A small masked image model, trained from scratch.
Model: 48-pixel images, encoder norm layernorm, decoder layers 2.
Training: normuon at rate 0.0057, 15200 steps, batches of 64.
Data: trained on crops of objects in photos (Visual Genome), 30875 training examples, 31.5 epochs.
Rows from block 2 of the encoder, named by matrix and row number. Rows with one number belong to one neuron. Each number is 128 + 32 x the weight over its row's rms, rounded and kept within 0 to 255. All counts start at 0. After the name is the row's rms in percent of the matrix's.
# fc1: MLP up (encoder.blocks.2.mlp.fc1.weight, 768x192), inputs 96-191
# fc2: MLP down (encoder.blocks.2.mlp.fc2.weight, 192x768, transposed), outputs 96-191
fc1.515 147 [160 111  99  99 131 129 163 121  70 123  43 136 127 120 142  95 127  93 150 130 104 125  76 108  52 111 144 138  72 110 164 143 152  85 153 148 135 111 127 145 108  97 108 175 103 153 152 144 169  95  90 175 124 111  99 144 111 106 158 128  90 121 202 172  86 134 124 134 164 132 102 116 143 145 169 137 147 172 108  92 101  92  51  95 148 107 124 170 168 132 125  88 131 186 168  99]
fc1.516 153 [160 178 160  90 147 119  98 165 110  67 131 161 169 156 163  71 160  66 184  85 121 112 175 195 166 116 118 147 136 116 108 129 121  72 108 115 170 106 139 172 157 160 113 126 102  62 125 143  79 138 130 146 162 107 144 108 131 163 177 127 116  94 145 160 171 155 134 133 143 137 119 178 147  59 125 143 113  85 112 144 153 136 157 106 105 116  85 106 169 158 209 124 154 144 136  86]
fc1.517 157 [ 62  94 122 147  81 102 126  85 153 123 175 134 108 110 132 157  74  98 140 157 144 161 161 140 122 116  94 146 130  81 155 124 120 147  90 112 169  94 152 154 102 129 174 152 108 155 202 135 110 144 126 173 103  73  43 138  87 169 163 172 164 128 163 111 117 136 134 129 197  98 145  91 112 128  81  69 134 112  98 155 108  83 151 167 142 130 146 125 127 121 129 143  92 132 145 112]
fc1.521 019 [109 104 163 158  88 123 148 143 119 203 134 178 156 117 157 116 116 112 141 141 117  87 101 120 157  47 146  96 148 147  83  92 127 186 105 115 163  77 145 103 103 133 142 145 119 126 129 113 186  94 112  91 119  59  92  44 142 190 144 101  65 120 166 126 116 174 102  98 199  89 113  97 149 130 110  73 152 155 151 169 135  49 123 169 129 136 129 151 128  98 121 132 212 111 171 101]
fc1.524 071 [120 161 160 119 122 170  97 141 164 134 150 217 132 119 167 100 112  97 108 148 131 111  98 112  95  95 160 192  96 115 154 119 175 131 165  79 128 126 102 129  96 106  97 128 153 139  39 108  81 146 119 141 168 115 113  54 114 149 187 116  44 129 127 119 124 110 143 166 163 130 128 100 100  82 140 102 118 138 171 117 139 114 156 146 118 123  95 116 186 165 113  70 107 129 101 175]
fc1.526 128 [132 126 186 110 166 104 142 149  88 129 114  80  92 161 130 132  77 141 220 119 159 110 145 145 119  92 154 130 144  89 138 169 106 164 114 144 176  95 135  93 115 153 128 175 162 113 152  80 160  73  95 109 132 134 145 104 169 108 199 177 117 168 132 155  96 120 163 165 115 133 109 128 149 131 105 163 121  93 210  75 150 133  48  86 148 132 153 151 156 105 162 116  65 159 168  73]
fc1.529 144 [130  92 103 137 126 103 107 110 185 186 167 176  93 188 141 122  51 149 133 115 128 136 174 161 154 131  93 113 129 131 166 130 183 106 119  83 133 136  98 102  88 186 138 117  84  88 153  98 157 181  67 124 102 147 135 112 157 153 119 101 162 130  73 136 116 102 113 183 128 111 142 129 113 109 182  93 151  92 175 145 134 118 150 138 183 167 166 111 138 103 164 164  82 136 179  89]
fc1.530 160 [152 104 184 135 183 134  95 140  89 136 174 108 123  91 132 153 117 178 117 142 140  80 100 173 131 139 144 138 196 113 121 149 180 116 100  98 169  81 148 131 149 120  76 146 184 124  84  70 131 143 149  77  89 160 171 100 123 111 136 122 172 110 118 131  52 160 155 210 121  94 116 106 155 118 144 156 136 116 148 134  97 151 109  94 166 155 106  92 192 105 107  69 112 115 120 120]
fc1.531 151 [108  73  99 136  86 118  79 111 100 118 164 118 142 187 151 118 116 140  83 129 136 128 164 167 180 112 132 102 160 122 113  77 119 130  77  95 169 138 139  56 108  98 189 150 137 110  90  52 116 198 116 141  99 124 121 109 104  82 148 103 169 118 124  41 108 187 108 142 147  57 102 101  97 140 164 110 137 172 143 172 157 113 151 108 114 169 114 158 148  96 165 144 135 145 205 111]
fc1.534 090 [152 109 123 151 130 160 173 131 156 159 133 142 143  94 152 177  44 102 122 100  89 156 107 163 140  75  44  78 172 115  67  79 148 123 100  98 125 125 146  98 118  99  73 135 163 140 181 162 116 130 158 141 124 163  91  82  50 156 169 131 131 109 157 142 106 100  58 110 179 145 153 151 139 115 115 110 141 135 102 121 108 128 133 136 103 153 128 158 147  79 139 170 171 105 128 122]
fc1.536 066 [127 120 126 126 195 105 121 144 114 211  87 157 134 156 132 107  88  85 127 130 164  97  95 143  70 105 166 147  76 117 166 140 131  81 147 138 103 143 106  71 151 102 105 182 150 180 111 143 142 171 171 161  93  77  86 104 148 108 144 127 116 111 146  96  81  89 161 125 146  81 159 134 166 129 148 141 141 139 104 130 118 126 125 205 111 128 187  64 117 218 157 155 144 197  84  85]
fc1.539 145 [127 114 136 132 121 106  85 159  71 139 100  97 144 125 154 101 104 147 146 123  87  97 133 149 106 103 172 154  96 147 125  87  77 155 165 129 126 131 255 119  54 168  80 180 124 155 167 120 181 154 161 127 157 160 158 123 134 115 130 208 115 114 151 148 131 151 117 199 112 120 104 131 136 101  92 204 134 131 156 107 160 169 102 117 184  56 156  75 174 136 123 113  53 132 114 144]
fc1.540 144 [170 125 127 126 134 136 120  97 107 119 145 186  78  49 177  51 149 115 156 179 114 121 110  92 110 152 101 141  83 152  83 126 117 110 134 144 165 135 146  87 195 160  78 101 132 104 144 172 197 108 109 134 143 106 123  92 107 156  65 139  57  98 174 130  85 122 170 101 179  76 117 161 152 149 133 135 113 110  76 135 135 115 128 109 132 134 152  76  90 160 114 105 180 145  94 104]
fc1.541 140 [ 96 158 116  87 132 127 163 188 124 139  82 194 158 152 119 169 107 156 120 158 104 126 108  65 152 153  89 116 139 131  98 160 143 126 138 133 113 168  83 115 159 130 101 150  99  66 134  48 133 139 124  81 108 114 107 189 116 135 111 137 144 136 129  62 106  92 130 148 168 102  95 108 116 130 165 210 147 145 101 207 130  89 103 127 104 112 169 159 184  78 108  70 110 151 131 138]
fc1.544 154 [110 113 120 114 154 168 124 205  90  70 129 178 130 102 119  99 134 149  63 133 101  77 104 187  73 102 167 148 167  97 140 179 114  88 163 112 148 126 138 101  93 139 106 153 153 158  95 118  62 138 116 143 153 130  70 111 131 182  71 119 142 124  86 107 117 146  62 125 149 170 125  90  78 116 165 123 177  62 137 149 122 126 110 108 178 155  36 100 158 127 181 116 134  95 133 141]
fc1.545 144 [ 78  93 112 128 129 117 157 121 131 111 112 114 154 192 149 124  90  88  85 126  93 166 114 106 119 129  52 108 163  99 141 126 177 122 145 133 121 157 141 107  64 134 116 138 118  48 107 111 112 149 102 156 105 113 134 104 114 187 234 100 126 174 103 115 120  88  99 177 154 156 163 139 151 184 136 101 178 100  61 118  83 160 150  91 211 101 109 149 125  91 167 125  72 112 127  88]
fc1.551 143 [132 202 113 174  78 162 113 120 161  37 115 120 176  85 131 145 149 120 101 140  91 150  73  96 117 108 100 170  89 104 101 107 117 148 157 152  47 153 178 118 153 143  81 128 137 147 175 146 115 144 119 173 116 134  81 146  91 130 169 170  95 150 134 118 180 102 129 137 114 147 137 107 162 130 151  70  93 137 131 142 147 116  58 138 179 136 114 173 134 147  85 131 153  98 159 142]
fc1.553 048 [100 124 133 119 200 155 192 151 186 176 142 143 186 153 165 157 146 107 178 138 104 122 113  80  84 110  91 123 154 130 103  85 143 171 129 127 121 155 148  98 192 160 101 159 138 125  63  66 155 129 125 155 146 138 115  79 133 100 137 108 163 135  86 149 139 128 135 144 116 112 113 110  67  53 107 103 146 132  94 118 174 106 102 148 106 178  87 129  80 119 112 141 133 149 119  49]
fc1.556 098 [143 154 147 150 113 132 112 118 130 119  72 144 132  94 141 147  85 184 158 121 118  67 118 138  38 122 133 104 161 110  80 114 109 205 150 147  92 154 130  82  73 151  92 152 162 129 122  85 145 170 135 119 118 138 113 207 171 173 150 115 125 129 133 117 127 132 132 149 112 164 160 115 182  97  98 116 108 129 144 129 178 102  89 124 162 103 141 131 124 119 126 104  96 145 127 110]
fc1.559 131 [189 140 101 205 187 183 191 137  38 121 106 119 100 155 150 192 105 135 149 159 121 127 132 143 118 124 119 102 144  81 124  82 135 186 121 139  72 128 133  95 185 226 123  43  84 150 129 131 113 113 121  91 123  63  99 118  91 151  77  86 122 155 163 145 119 118 104  82 169 157 118  39  77  85 156 143 153 143 126 131 159 133 115 139 152  81 157 100 154 182 120 115 174 136 158 103]
fc1.561 151 [109 164 148 104 136 157  94 174 189 143 112 148 147 161  92 123 129 109 197 148 116 136  89 139 130 162 129 155 163 121 110 111 142 104  87  73 114 144 136  76 131  96 114 171 141  92 118  87 106 148 120 107 150  69 141 200 181 188 170 102 207 183 131 112  78 132 143  94 134 130  97 155  93 127 121 159  91 177 114 145 184 115  98 140  74 123  86 116 118  99 106  95 140 127  82  90]
fc1.562 045 [129 134 139 126 125 104 109 112  65 103 139 129 125 144 154 140 114 125 151 143 142 123 103  64  84 100 151 137 146 191 134  85 117 126 117 112 110 151 132 123 113 114  55 151 134 171 183 129 155 136  83  82 112  98 140  94 166 198 145 102 110 154 119 123  90 125 112 104 129  94  57 151 172  75  54 132 130 117 126 152 132 151 153 104 109  78 130 124 136 200 114 167 195 165 129 131]
fc1.564 146 [ 84 162 144 128 180 105 170 134 164 141 133 114  93 113  69  87  52 162 128  97 104  53 102  78 104 111  91 169 100 112 139 183 133 137 177 123 132  50 120 156 180  24 122  87 146 135 170 106 135 139 127 106 131 109 136 102 122 104  70 108 144  81 149  93 157 133  79  89  91 186 136 122 133 169  92 104 151 120 140 177  69 126 116 113 142 162 140 165 114 165 176 172 137  89  66 153]
fc1.565 089 [127 160 162 141 145 100  71 164 137 106 148 108 109 127 125 168  95 132 129 205 187 120 137  50 123 141 136 126  68 122 114 196 136 101 158 155 178  90 138 167  81 120 109 101 147 187 135 118  92 108 122 155 120 124  93  75 107 169  87 167 178 144 146 112 104 137 100 116  99 105 117 160 166 184  91 102 102 158  88 127  96 164 117 101 146  83  84 152 121 165 145 129 105 147  19  97]
fc1.567 136 [166  84 164 192 168 112 123 141  89 123 109  79 105 202 152 143  73 130 177 108 145 159 126 161 105 147 119 112  53 113 130 130 181 127 128  95 152 176 117  71 120  83 113 144 123 120 199 147 155 107  89 134 128 180 132 132 145 112 113 168  70  96 143 153 105  82 127 177 163 135 133 193 139 124 143 171  92 158 115  98 125 134 106 151 114  70 135 120 151 155 139  94 135  68 131  86]
fc1.569 151 [115  68 208 212 134 109 178 112 154 120 114  90 146 127  79 168  88 119 172  91 104 111 103 123 156 185 130 142 104  63 126 141 118 166 127 146 116 147 112  81 119 106 147  86 102 129 125  87 114 121 136 105 161 132 130 125 109  85 136 109  90  77 122 132 137  51 138 143 170  73  77 119 184 100  70 155 130 125  79 167 137  92 157 150 115 114 132  97  96 151 127  99 213 107 129  92]
fc1.570 039 [140 128 127 126 135 109  56  98 161 149 190 108 133 113 168 137 152 151 153 112  95 118 143 144 104  95 143 120 134 193 139 137 170 102  98  89 145 133 108  94  92 140 128 199 100  96 157 125 165 137 140 151 102 119 171  97  94 133 135 151 177 120 202 100 154 111 181 158  90  77 103 120  97 161 102 109 141  82 103 195 130 123 120 165  76  94 161 117 138 181  85  95 129 152 149 107]
fc1.571 144 [119 146 172  97 103  85 133 115 122 121  75 113 158 143 117  94 143  79 110 137 140 142 125 121 149  98 174 176 111 127 140 170 104  95 109 165  75 128 138  73 151 115 117 152 172 118 135  96 133 189 115 147 131 162  95  99 162 116 182 180 156 172 182  97 123 116 155 126 121 147 211 101 105 121 162 166 135 160 141 153 168  85 103 114 134 126  84 149 136  93 133 154 126 142  67 135]
fc1.572 140 [151 129 111 109 135 163 123 176 133  81 110  94 136 151 110 144 115  90 187 134 136  82 162 115 134 142 144 184 130 169 170 168 127 159 170 140 132 221 147 210 128 131 136 115  97 151  89 118 177 143 130 106 117 122 116 127 102 116  66 148  80 154 151  98 103 149 102  74 153 112 120 135 143 167 112 193 166 111  97 100 186  99 157 190 114 105 105 145 100 176 104 131 125 110  80  65]
fc1.573 142 [131 149 152 100  99 153  95 137  88 146 138 132  43 142  95 202  77 165 127 139 127 100 167 143 149 151 125 100 131  84 103  74 157  71 134 119 144  76 186 124 141  97 127 115 154  87 188 157 128  85 131 144 125 135 131  93 131 143 197 197 157 135 138 119 128 119  61 130 112 119 143 113 188 104 115 102  86 148 176 142 122  80 117 172 165  71 126  94 159  92 170 171 180 128 138 129]
fc1.578 028 [111 136 129 124 136  85 102 125 147 156 125 146 139  95 147 163  84 124 131 186  58 103 126 131  59 105  86 109 157 140 139  83 176 180 134 122  95 156 201  90 177 139 102 181 183 156 154  98  81 161 112 131 108 105 175 103 126 170  96 139 131 116 139  71  89  72 115  81 182 125 117 130  99 125 122 154 165 160 156 150 178 172 142  86 139 133 200 128 155 137 114 112  79 114 146 186]
fc1.585 041 [124 138 117  87 138 156 113 131 120  84  76 133  86 128 125 132  94 140 162 142  92 145 151  99 171 135 133  98  72 134 123 135 128 124 144 136 147  62 170 143 120 118 118 126 116 119  87 122 116 130 154 104 147  79 116 109 152 131 133 145 114  82 166  96 106  39 102 152 157 155 113 123 133  80 106 101 154  96 127 180 130 141 170 126 144  90 191 169 127 149 127  97 186 164 112 106]
fc1.586 132 [190 129 148 149 173 106 121 143 141 155  79 139 135 138  93  95 103  82 183 129 100 145 164 125  87 149  98 133 169  84 129 164 148 131 107  68  87 159 151 104 119  95  92 142 166 117 162  70 150  85 106 136 102 120 133  59 144  87 156 177 143 139 129 150  81 113 136 151 107 103 124  46 157 129 132 113 129 171 134 154 118 151 147 113 108 141 153  97 136 130 157 116 131  97 126  70]
fc1.590 149 [187 203 153 172  93 110 130 165 113 107 171 129  88 103 159 150 170 146  71 161  88 170 123 149  71 158 134 116 137 128 140 130 135 111 162 132 193  91 145 150 119 176 136 188 152 141 171 107 181 118  95  93  96  64 125 131 129  50 105 105 149  93 168  84  49 131 113 181 194 132 149 118 133 156 157 146 135 149 164 150 129  75 151 156  98  63 143 127 189  72 105 111 181 131 124  89]
fc1.594 032 [105 122 144 100 163 131 152  78 130  82 123 102 142 140 175 117 149 198 131  86 128 133 113 126 135 112 101 119 118 181 154 116 111 142 147  80  82 137 129 126 107  93 132 137 100 111  51 129 103 127 148 150  48  48 151 127 149 145  93 137 149 117 113 138 127 160 104 125 162  31  73 114 101 124 121 184 101  83 165 107 142 105 121 176  71 163 148  90 160 122 171 145  98 160  68 145]
fc1.595 146 [107 151 100 182 141 163  98 111 101 126 128 150 146 117 158  89 125 155 155 117 148  74 137 138 139 107 101  76 129 113  36 155 147 175 146 121 116 183 172  82 186 123 129 170 157 121 141  83 168 157 102 160 106 100 127 131 177 141 157  86 114 120 167 163 155 141 160  90 187 134 106  95 165 175 109 163  91 131 129 159  86 148 156 119 112 124  87 113 174 145 138 109 114 136 138 100]
fc2.515 129 [114  58 129 109 123  66 112 151 191 119 136 152 140 166 100 119 104 143 108  97 138  99 127 185 146  92 112 140 144 125 113  63 165 140 116 121 130 168 122  85 191 147 129 124  97 104 120  65 152 178 152  94 119 151 157 130 131 145  72 165 109  77  87  82 186 117 161  99 104 119 133 133  91  96 109 192 109 127 199 130 113 109 196 192 127 148 134 136 109 103  85 143 205 129  77 136]
fc2.516 077 [172  84 134 160 155 162 130  89 123 174  84 146 129 115 151 150 140 171 137 116  83 157 106 170 176 111 163 124 121 107 125 106 103 108 125  73 132 144 124 150 139 142 158  90 154 183  95 111 102 139  84  93 112 135 119  74 175  61 127  65 134 127 178 137 183 133 148 179  85 171  65 131  76 144 144 132  52 154 138 106 164 130 169 140 118  89 181 140 103 135 104 124 135 162 166 188]
fc2.517 105 [172 220 171 130 106 141 152 161 133 208  39 147 115  99 152 127 192 135  52 176 124 123 116 137 102 119 108  91 161 148 118 128 149 134  98 125 126 205 108  73 178 143 138 131 174 103  50 170 157  96 157  92 118 153 132 137 231 113 106  88 149 160  84  65 132 107 112 170 107 134 131 144 130 146 130 144 109 157  82 121 147 151 152 109 157  84 138 138  79 153 122 160 158 136 124 134]
fc2.521 007 [152 190 116  90 132 146 108 128  91 113 194 150 115 138 176 139  87 126 151  66 170 141  86 180 146 135 112 148 111 134 151  42 132 160 101  46 128 139 121 160 125  60 121 131  72 191 141 110 163 149 151 131 142 133 185  98 153 140 144  96  88 164 164 101 126 161 118 166 169 116 175 120 132 114 149 122 159 113 143 123 109  89  97 147 149 137 152 123 121  67 152  91  80 109 151  83]
fc2.524 009 [149 110  68 121 149  94 139 133 152 120  66 143 153 161 108 169 172 136 135 188 154 104 140 124 153 157 148  80 146 124 136 133 176 141 144 160 113 156 100 117 103 153 194  78 113 115 116 121 149 112 123 129  95 161 162  76 166  91 109 140 113  99 144 113 163 155 130 230 209  74 127 128 140 125 132 131  93 133 124  91 118 110 118 167  59 121  89  76 126 104 173 175 117 119  93 107]
fc2.526 145 [203 111 115 118 151 152 147 144 147 118 121 146 194  69 168 118 108 137  43 107 112 113 122 150 161 150 112 117 154 131 116  94 141 120 110 134 105 112 117 148 146 115 184 105 122 124 139 125 107 151 180 119 133  86  88 128 124 188 148  55  78  65 159  71 142 140 149  93 182 133 148 155  94  44 144 113 145 101  95 152 118  69 174 160 110 132 136 104 122 159 134 133 175 114  93 182]
fc2.529 176 [101 132  93  99 126 117 142  99 194 200 124 154  68 149 132  76 116 147 110  74 148 131 143  95  95 150 115 131 118 116  99  97 114 114 145 138 144 124 110 167  99 120 130 148 159 100 146 109 165 101 138 106 124 135 119 164  90 138  77 134 116  91 101 180 135 138 137 156 138 157 105 138 114 159 140  90  40 166  70 170 123 157 197  88 142  89 134 114 187  96 180 152 138 123 157 106]
fc2.530 184 [ 89 139 131  59 119 189 138 111 140 137 103 141 103 175 157 110 175 128 132  96 110 194 225  79 113 164 118 169  75 122 134 117  74 152 109  95  90 142 168 134 132 122 131 126  75 136 148 211 174 172  77 140 147  91 145 150 131 170 116 123 153  84 118 156 137  73  91 113 125 116 133 141  84 147  87 179  86 139 128 144 186 117 121 117 135 125 142 148  73 103 123 165 128 161 109 133]
fc2.531 183 [141 157 182 128 160 131 168 188 130 152  93 153 154 115  84 150 127 104 139 153 162 208  93 158 156 123 107  86 124 151 119 134 115 136  89 132  75  80 124 111 193 118 128 111 113 128 112 147 140  81 145  82 130 183 124  93 147 175 118 112 116 200 134 158 149 139  70 124  92 146  88 105 125 102 128 168 123 108 156 121 114 153 129 123 134 103 153  45  66 132 156 117 105 115  93 179]
fc2.534 006 [211 127 160 152 119 141 138 162 132 105 124 129 108  77  84  86  88 119 162 153 160 110 110 132 126 168 162 140 204 162 187  98  87  98  74 128 149 102  88 104 165 138 101 133 100 100  92 187 188 129 166 123 150 172 147 175 122 113  96 173 154 137 107 144  99 163 136 104 112 117 133 155 152 165 148  96 110 106 118 151 186  99 133 124 124 110 126 123 104  70 120 139 116 114 182  89]
fc2.536 006 [145  79 109 109 137 111  99 150 177 137 134 138 176 166 140 105 133 107 136 145  84 132 187  98 142 127  85 176 148 143 189  32  96 153 140 136 120 151 152  84  49 147 159 100  79 160 142  91 142  97  96 120  83 161  96 191 100 142 107 100 172  96 113 160 120 116 142 133 100 141  82 119  54 129 143  83 181  84 131 151  94 175 115  71  83 115 170 104 194 165 122 126 123  90 110 146]
fc2.539 132 [198 119 123  92 105 153 118 149 159 129 154 165 115 130 132 155 191 114  73 110 111 178 142 124 108 109  96  54 155 166  78 154  95  87 121 125 141 145  23 155 188 155 136 136 112 136 125 195 119 104 120 112  95 121 146 108  92 149 113 146 116 136  91 146 130 102 143 125 146 178 170 128 113 133 187  98 109 138 131 137 104 132 138 166 101 169  77  84 103 142 191 142 106 132 178  47]
fc2.540 097 [131 113 150 128  70  93 163 154 123 150 120 100 164 134  97 150 158  96 107 150 116 160 137 117 101  56 146 168 160 171 145 118 138 174 128 139  87 134 148 113 107  98 181 141 141 153 104  82 106 161 170  74  95 182 126 198 127  93 194 158 128  82 119  75 133 158 115 118  80 153 123 105 113 134  59 130  96 142 116 122 127 106 179 113 165 110 166 149 130 113 112 153  95 142 124 210]
fc2.541 119 [140  73 113 180 101 107 107  85 172 120 183 101 143 139 105 126 130 139 101 108 152 148 137 121 176 108 169 178  92 126 175 130 160 151 135 132 120 122 119 119 131 145 156 138 119 163 158 140 156 104 155 126 124 122 141  69 103 142  92 150 132  94 159 166 164 143 159 113  75 157 173 106 100 138  71 122  76 128 127 126 100 158 155 137  98 137  59 103 139 128 139 146 135 153 152 173]
fc2.544 045 [174 145 154 148 144  86 132 123 150 127  85 130 124 114 132 156 142 145 161 140 192 187 103 128  65 116 146  79  74 146 109  77 141 133 126 145 122 164 220 124 171 147 180 127 120 120 115  97 130 135 140 105 132 151 134 112 102 108 191 147  62 173 167 154 171 103 112  85  83 121  92 182 159  70 156 159  72 165 149 149  91  71 118 122  90  91 201 173 134  58  76  80  70 193 170 142]
fc2.545 194 [155 162 122 162 124 129  85  93 151 122 156 188 106 114 154  91 129 150  99 193 125  99 125  59 113 193 176 134 106 105 104  83 105 141 130 120 137 152 111 120 127  94 193 173 126 192 131 129 102 153 174 109 164  88 118 124 161 119  72 181 128 107 114 168 148 133 131  93 140 152  74 143 117  98 120  83  80 140 121 177 212 104 124 151  77 133 169 163 194 160 134 170 189 138  99 194]
fc2.551 124 [106  99 151  94 142 117 143 185 155 177 156 133  76  93 139 117  90 150 155 186 150 174 170 176  81  85 162  76 144 162 161 141 171  94 110 122 141  52  65 149 126 156 109 145 106 155  66 108 141 137 185 139 104 157 145 159 124 149 115 113 148 108 122 102 133 144 170 132 118 135 119 153  98 120 150  34 104 137 117 128  71 176 177 125 147 101 162 142 135 139 129 138 166 115 153 148]
fc2.553 005 [ 85 161 198 176  86  89 153 118 137 115  53 146 119 198 115 157 161 116 136 198 167 126 155 109 133 105 180 127 109 147 144 120 151 144 115 110 129  98 108 151 113 171 109  95 149 159 149 169 104 108 163 179 131 150  88 135  92 106 136  99  94  85 116 153  69 156  24 195 120 149 136 153 148 137  87 128 125 125  97 130 143 151  36 100 112 128  97 129 112 115 133 112 143 104 165 116]
fc2.556 014 [111 134 102 169 156 109 136 145 122 111 139 158 125 162 107 164 121 153 188 132 153 109 202 114 136 149 107 162 118 154 205 201  73  94 149 121 135  86  99 163 234 129 131 103 114 187  78 183 153 118 179  63 155 142  88  90  95  85 141 124  93 183  96  92 159 146 138  99 121  83 148 189 132 126  65 129 110 115 121 184 110 139 141 148 143  90  95  73 156  80 150 139 127 132 125  86]
fc2.559 166 [ 83 141 145 119  76  99  92 163 127 181 105 158 192 138 161 132 174 135 115 140 142 141  95 181 162 114 116 128 130 116 122 119  77 130 178 120 183 113 117 154  67 107 107 217 141 107 140  90  94 150 139 181 127 164 203 130  89 126 138 107 135 141 129  97 105 182  77 165  75 131 139  97  87 139 147 105 123 119 111  95 109 132 134 131  92  99 148  71 132  77 147 151  93 153 114 146]
fc2.561 097 [113 133  37 162 138 115 145 117 122 112 118 143  98 139 131 102 135 171  93 121 149 125 149  41  73 132 133  59  88 144 181 168 127 127 155 148 141 146 155 151 169 130  98 129 119 150 152 119 113 137 150 165 150 157  69 129 158 124 127 113 134  69 109 157 122 178 117 189 175  98 181 139 163 125 127 147 127 111  89 109  96 166 126  81 147 105 186  56  88 102 102 104 170 100 153 171]
fc2.562 005 [142 135 105 156  91 115 127 103 137 168 116 115 131 127 126 144 173 156  88 123 170 153 133 163 144  95 131 148 173 157  11 135  99 173 165 108 131 148  74 149 104 227 152 138 137 133 105 103 105 116 201 126 106 130 157  96 146 120 145 119  97 165 115 118 112  78  74 183  63 102 179 182 124 123 160 116 104 113  78 194 143 141  92  83 122 178 169 150  87 114 134  86 123 146 128 137]
fc2.564 182 [150 159 137 145 116 118 117 161  96 113 126 158 115 125 132 131 140 131  59 144 165 160 111 126 126 148 162 147 156 100 135  70 143 182 126 115 152 191  77 126  72 153 180 137  98 181 149 106  93 129 153  94 101 125 164 135 135 143 159 121  91 171 127 143 136 150 160 178  77 106  82 104  81 111  90  79  49 156 118 127 166 139 102 111 149 133  81 181 146 147  87 190 112 109 143  95]
fc2.565 158 [151 145  88 175 159 105 133  98 143 125 117 191 135 175 131 138 155 173  82 128  83 139 132 112  90 172 147 112 155 107 149 100 131 127 108 108 137 177  57 110 154 115 134 181 131 152 130 130 151 102 153 133 147 182 172 125 140 147 115 149 123 108 158 112 127 128 126 183 119 193 136 138  43 131 153 176 124 130  95 150 133  99 159 151 107 171 109 128 126  37 142 144 143 104 188 125]
fc2.567 131 [107 168 131  46  99 118 150 102 135 178 134 140 150  76 153 113 143 148  97 128  85 124 110  88 144 120 107 105 149 123 118 175 151 148  56 102 116 146 174 158 158 201 114 104 105 161  51 122  81 143 128 118 140 100 154  99  47 135 128 103  72 113  51  93 131 159 139 121  71 152 108 133 131 150 118 193 172 123 201 150 164 123 129 152 208 146 156 138 129 102 132 165 117 177 116 190]
fc2.569 211 [106 149  31 125 110 190 124  79 120 174 179 135  99 150  94 102 170  89 113 193 163 142 142 143 118 120 147 126 148 159 105  97 162 136 129 198 176  92 100 151 143 130 108 176 239 136 167 159 155 146 149 141 118 148 116 159 142 107  57 178  86 123 122 142 153 144 153  93 114 136 159 135  92 145 130 110 179 187  93  58 113 158 176  86 110 123 121  92  91  78  93 135 105 120  93 204]
fc2.570 005 [102  25 123 152 137 132 158  76 136 163 102 143 120 146 122 198 128 137  98 120 179 142  81 119 166 170 141  91 103 146 126  87 156 112 155 162 110 158 162 142  71 177 116 182  91 166 109 124 109 112 101 133 141 163 136 160 130 131  59  96  80 133 123 180  56 129 128 152  60  98 112 110 125 178 132 117 146 143 130 115 134 141 136  84 143 154 111 122 206 125 118 145  88 129 125 135]
fc2.571 103 [164 137 136 150 144 105 170 115 119 149 186 115 165  86 158 159 126 149 125  81 126  65 136 121 168 128 144  89 117 111 110 134 177 136 148 105 101 154 155 181  37 125 139 111 116 124 125 131  97  79 140 122 105 124 196 114 130 146 104  96 113 104 106 112 138 151 101 122 127 131 100 128 167  81  97 131 109 113  95  51  83 113 225 113 130 127 152 100 113 140 149 135 155 199 128 161]
fc2.572 149 [167 158 106 158 111  72 108 108 138 200 119 189 110 155 128 137 128 203 101 166 180 160 104 142 100 145 120 133 153  77  99 121 111  81  64 145 129 106 114  98 138 113 157 151 188 119 174 141  85 109 101 181 108 127 159 149 158 150 202 105 169 137 127 153  96 110 145 127 113 125 125 152  87 143 172 185 147 118 149 126 118 169 119  96 133 155 109 138 164  57  77 154 102 160 152 179]
fc2.573 148 [115 132 144 115 108 115 171 132 185  90 158  96 133  84 172 105 207  94 105 147 160 117 108  78 127 111 145  79 216 151 105 172 106 149 140 142 152 195 101 109  66 156  95 138 150 152 108 138  85 129 114 134  93 145 159 139 101 151 114  92 155 151  83 132 134 115 158 168 140 114 159 181  81 168 185 139 133 120 105 121 116 172 109  87  48  96  85 114  98 112  86 119 119 116 115 172]
fc2.578 006 [128 129 150 136  77 154 154 119  95 175 122 128 176 144  85 136  73 124  97 107 143 170 121  60 144 189 188 126  94 102 115 100  74 140 125 131 148 145 119  92 125 131 110 178  70 155 105 132 142 102 124 135 151  95 158  83  93 133 111 114  81 152 129 227 148 146  94 149 103 150  90 105 124 132  92  78 140 128 125 168 133 158  43  79 168 118 141 184 107 127 120 143  92 151 111 147]
fc2.585 005 [144  91 114 157  84  97 120 147 172  63 162 149 124  88 150 107 146 135 108 139 175 141  86  67 113  87 175 169 214 116 109 150  83 144 158  30  97 133 116 117 134 153 179 164  90 160  91 148 135 118 161  84 105 166 120 144 106  98  53 172 155 124  78 168 120 103  97 134 133 146 161 155 168 181 146 143 103  79 111 136 105  66 174 191 124 135 116 144 118 117 141 146 151 143 148 127]
fc2.586 182 [117 101 111  87 149 122 184 103  99 134 110 110 145 132 131 160 150 129 150 116 129  84 113  78 156  97 131 143 104 160 146 111 123 161 106 130 224  66 120  83 109 132 124 102 112 112  99 135  89 147 147 123 174 196 134 136 109 111  85 168 210 131 122 118 106 157  77 151 101 121 184  94  95 121 187 120 120 107 144 158 161  77 144 171  94 140 116  89  91 145 104 148 157 159 131 192]
fc2.590 142 [ 88 105 162 132 116 131 145 100 132 153  49 132 127  97 120 127 121 159 114 101 190 133 156 124 203 133 146 151 134 135 106  93  95 183 183 117 164 157 117 120 135 124 172  57  85  90 109  94 114 130 167 131 146  95 134 124 104 177 146 135 148 129 102 183 135 105 100 132  42 130 121  81  85 121 136 169 107  92 110 132 143 163  71 107  97 107  99 145 158 176 204 149  81 136 110 120]
fc2.594 005 [ 98 119  83 128 151  54  88  82 132 164  72 126  87 102 141  90 140 161 112 144 130  96 158  87  78  90 136 142 149  92 115 103 141 151 180 114 173 145 133 124 135 195 112 161 141 138 150  62 108 157 145 157 111 136 127 161 145 214 144 152 132  50 128 151 144  50 112  61 115 178 122  44 124 129 154 172 133  98 132 164 158  83 108 182  76  93  71 140 102 131  75 120  99  86 159 128]
fc2.595 136 [153 100 137 125  73 169 210 170 213 194 113 159  51 129  95 116 136 150  83 175  63 144 133 136 101  61 118  63 155 113 163 126 165 115 155  98 107 122 138 158  97 154 138 107  84 150 122 132 120  84 103 106 146 137 141 121 121 174 126 125 121 145  78 123 154 154 100 172 123  93 153 120 106  99 139  97 136 145 134 157 161 120 101 116 149 123 153 121 104  94 137 155 150 162 123 152]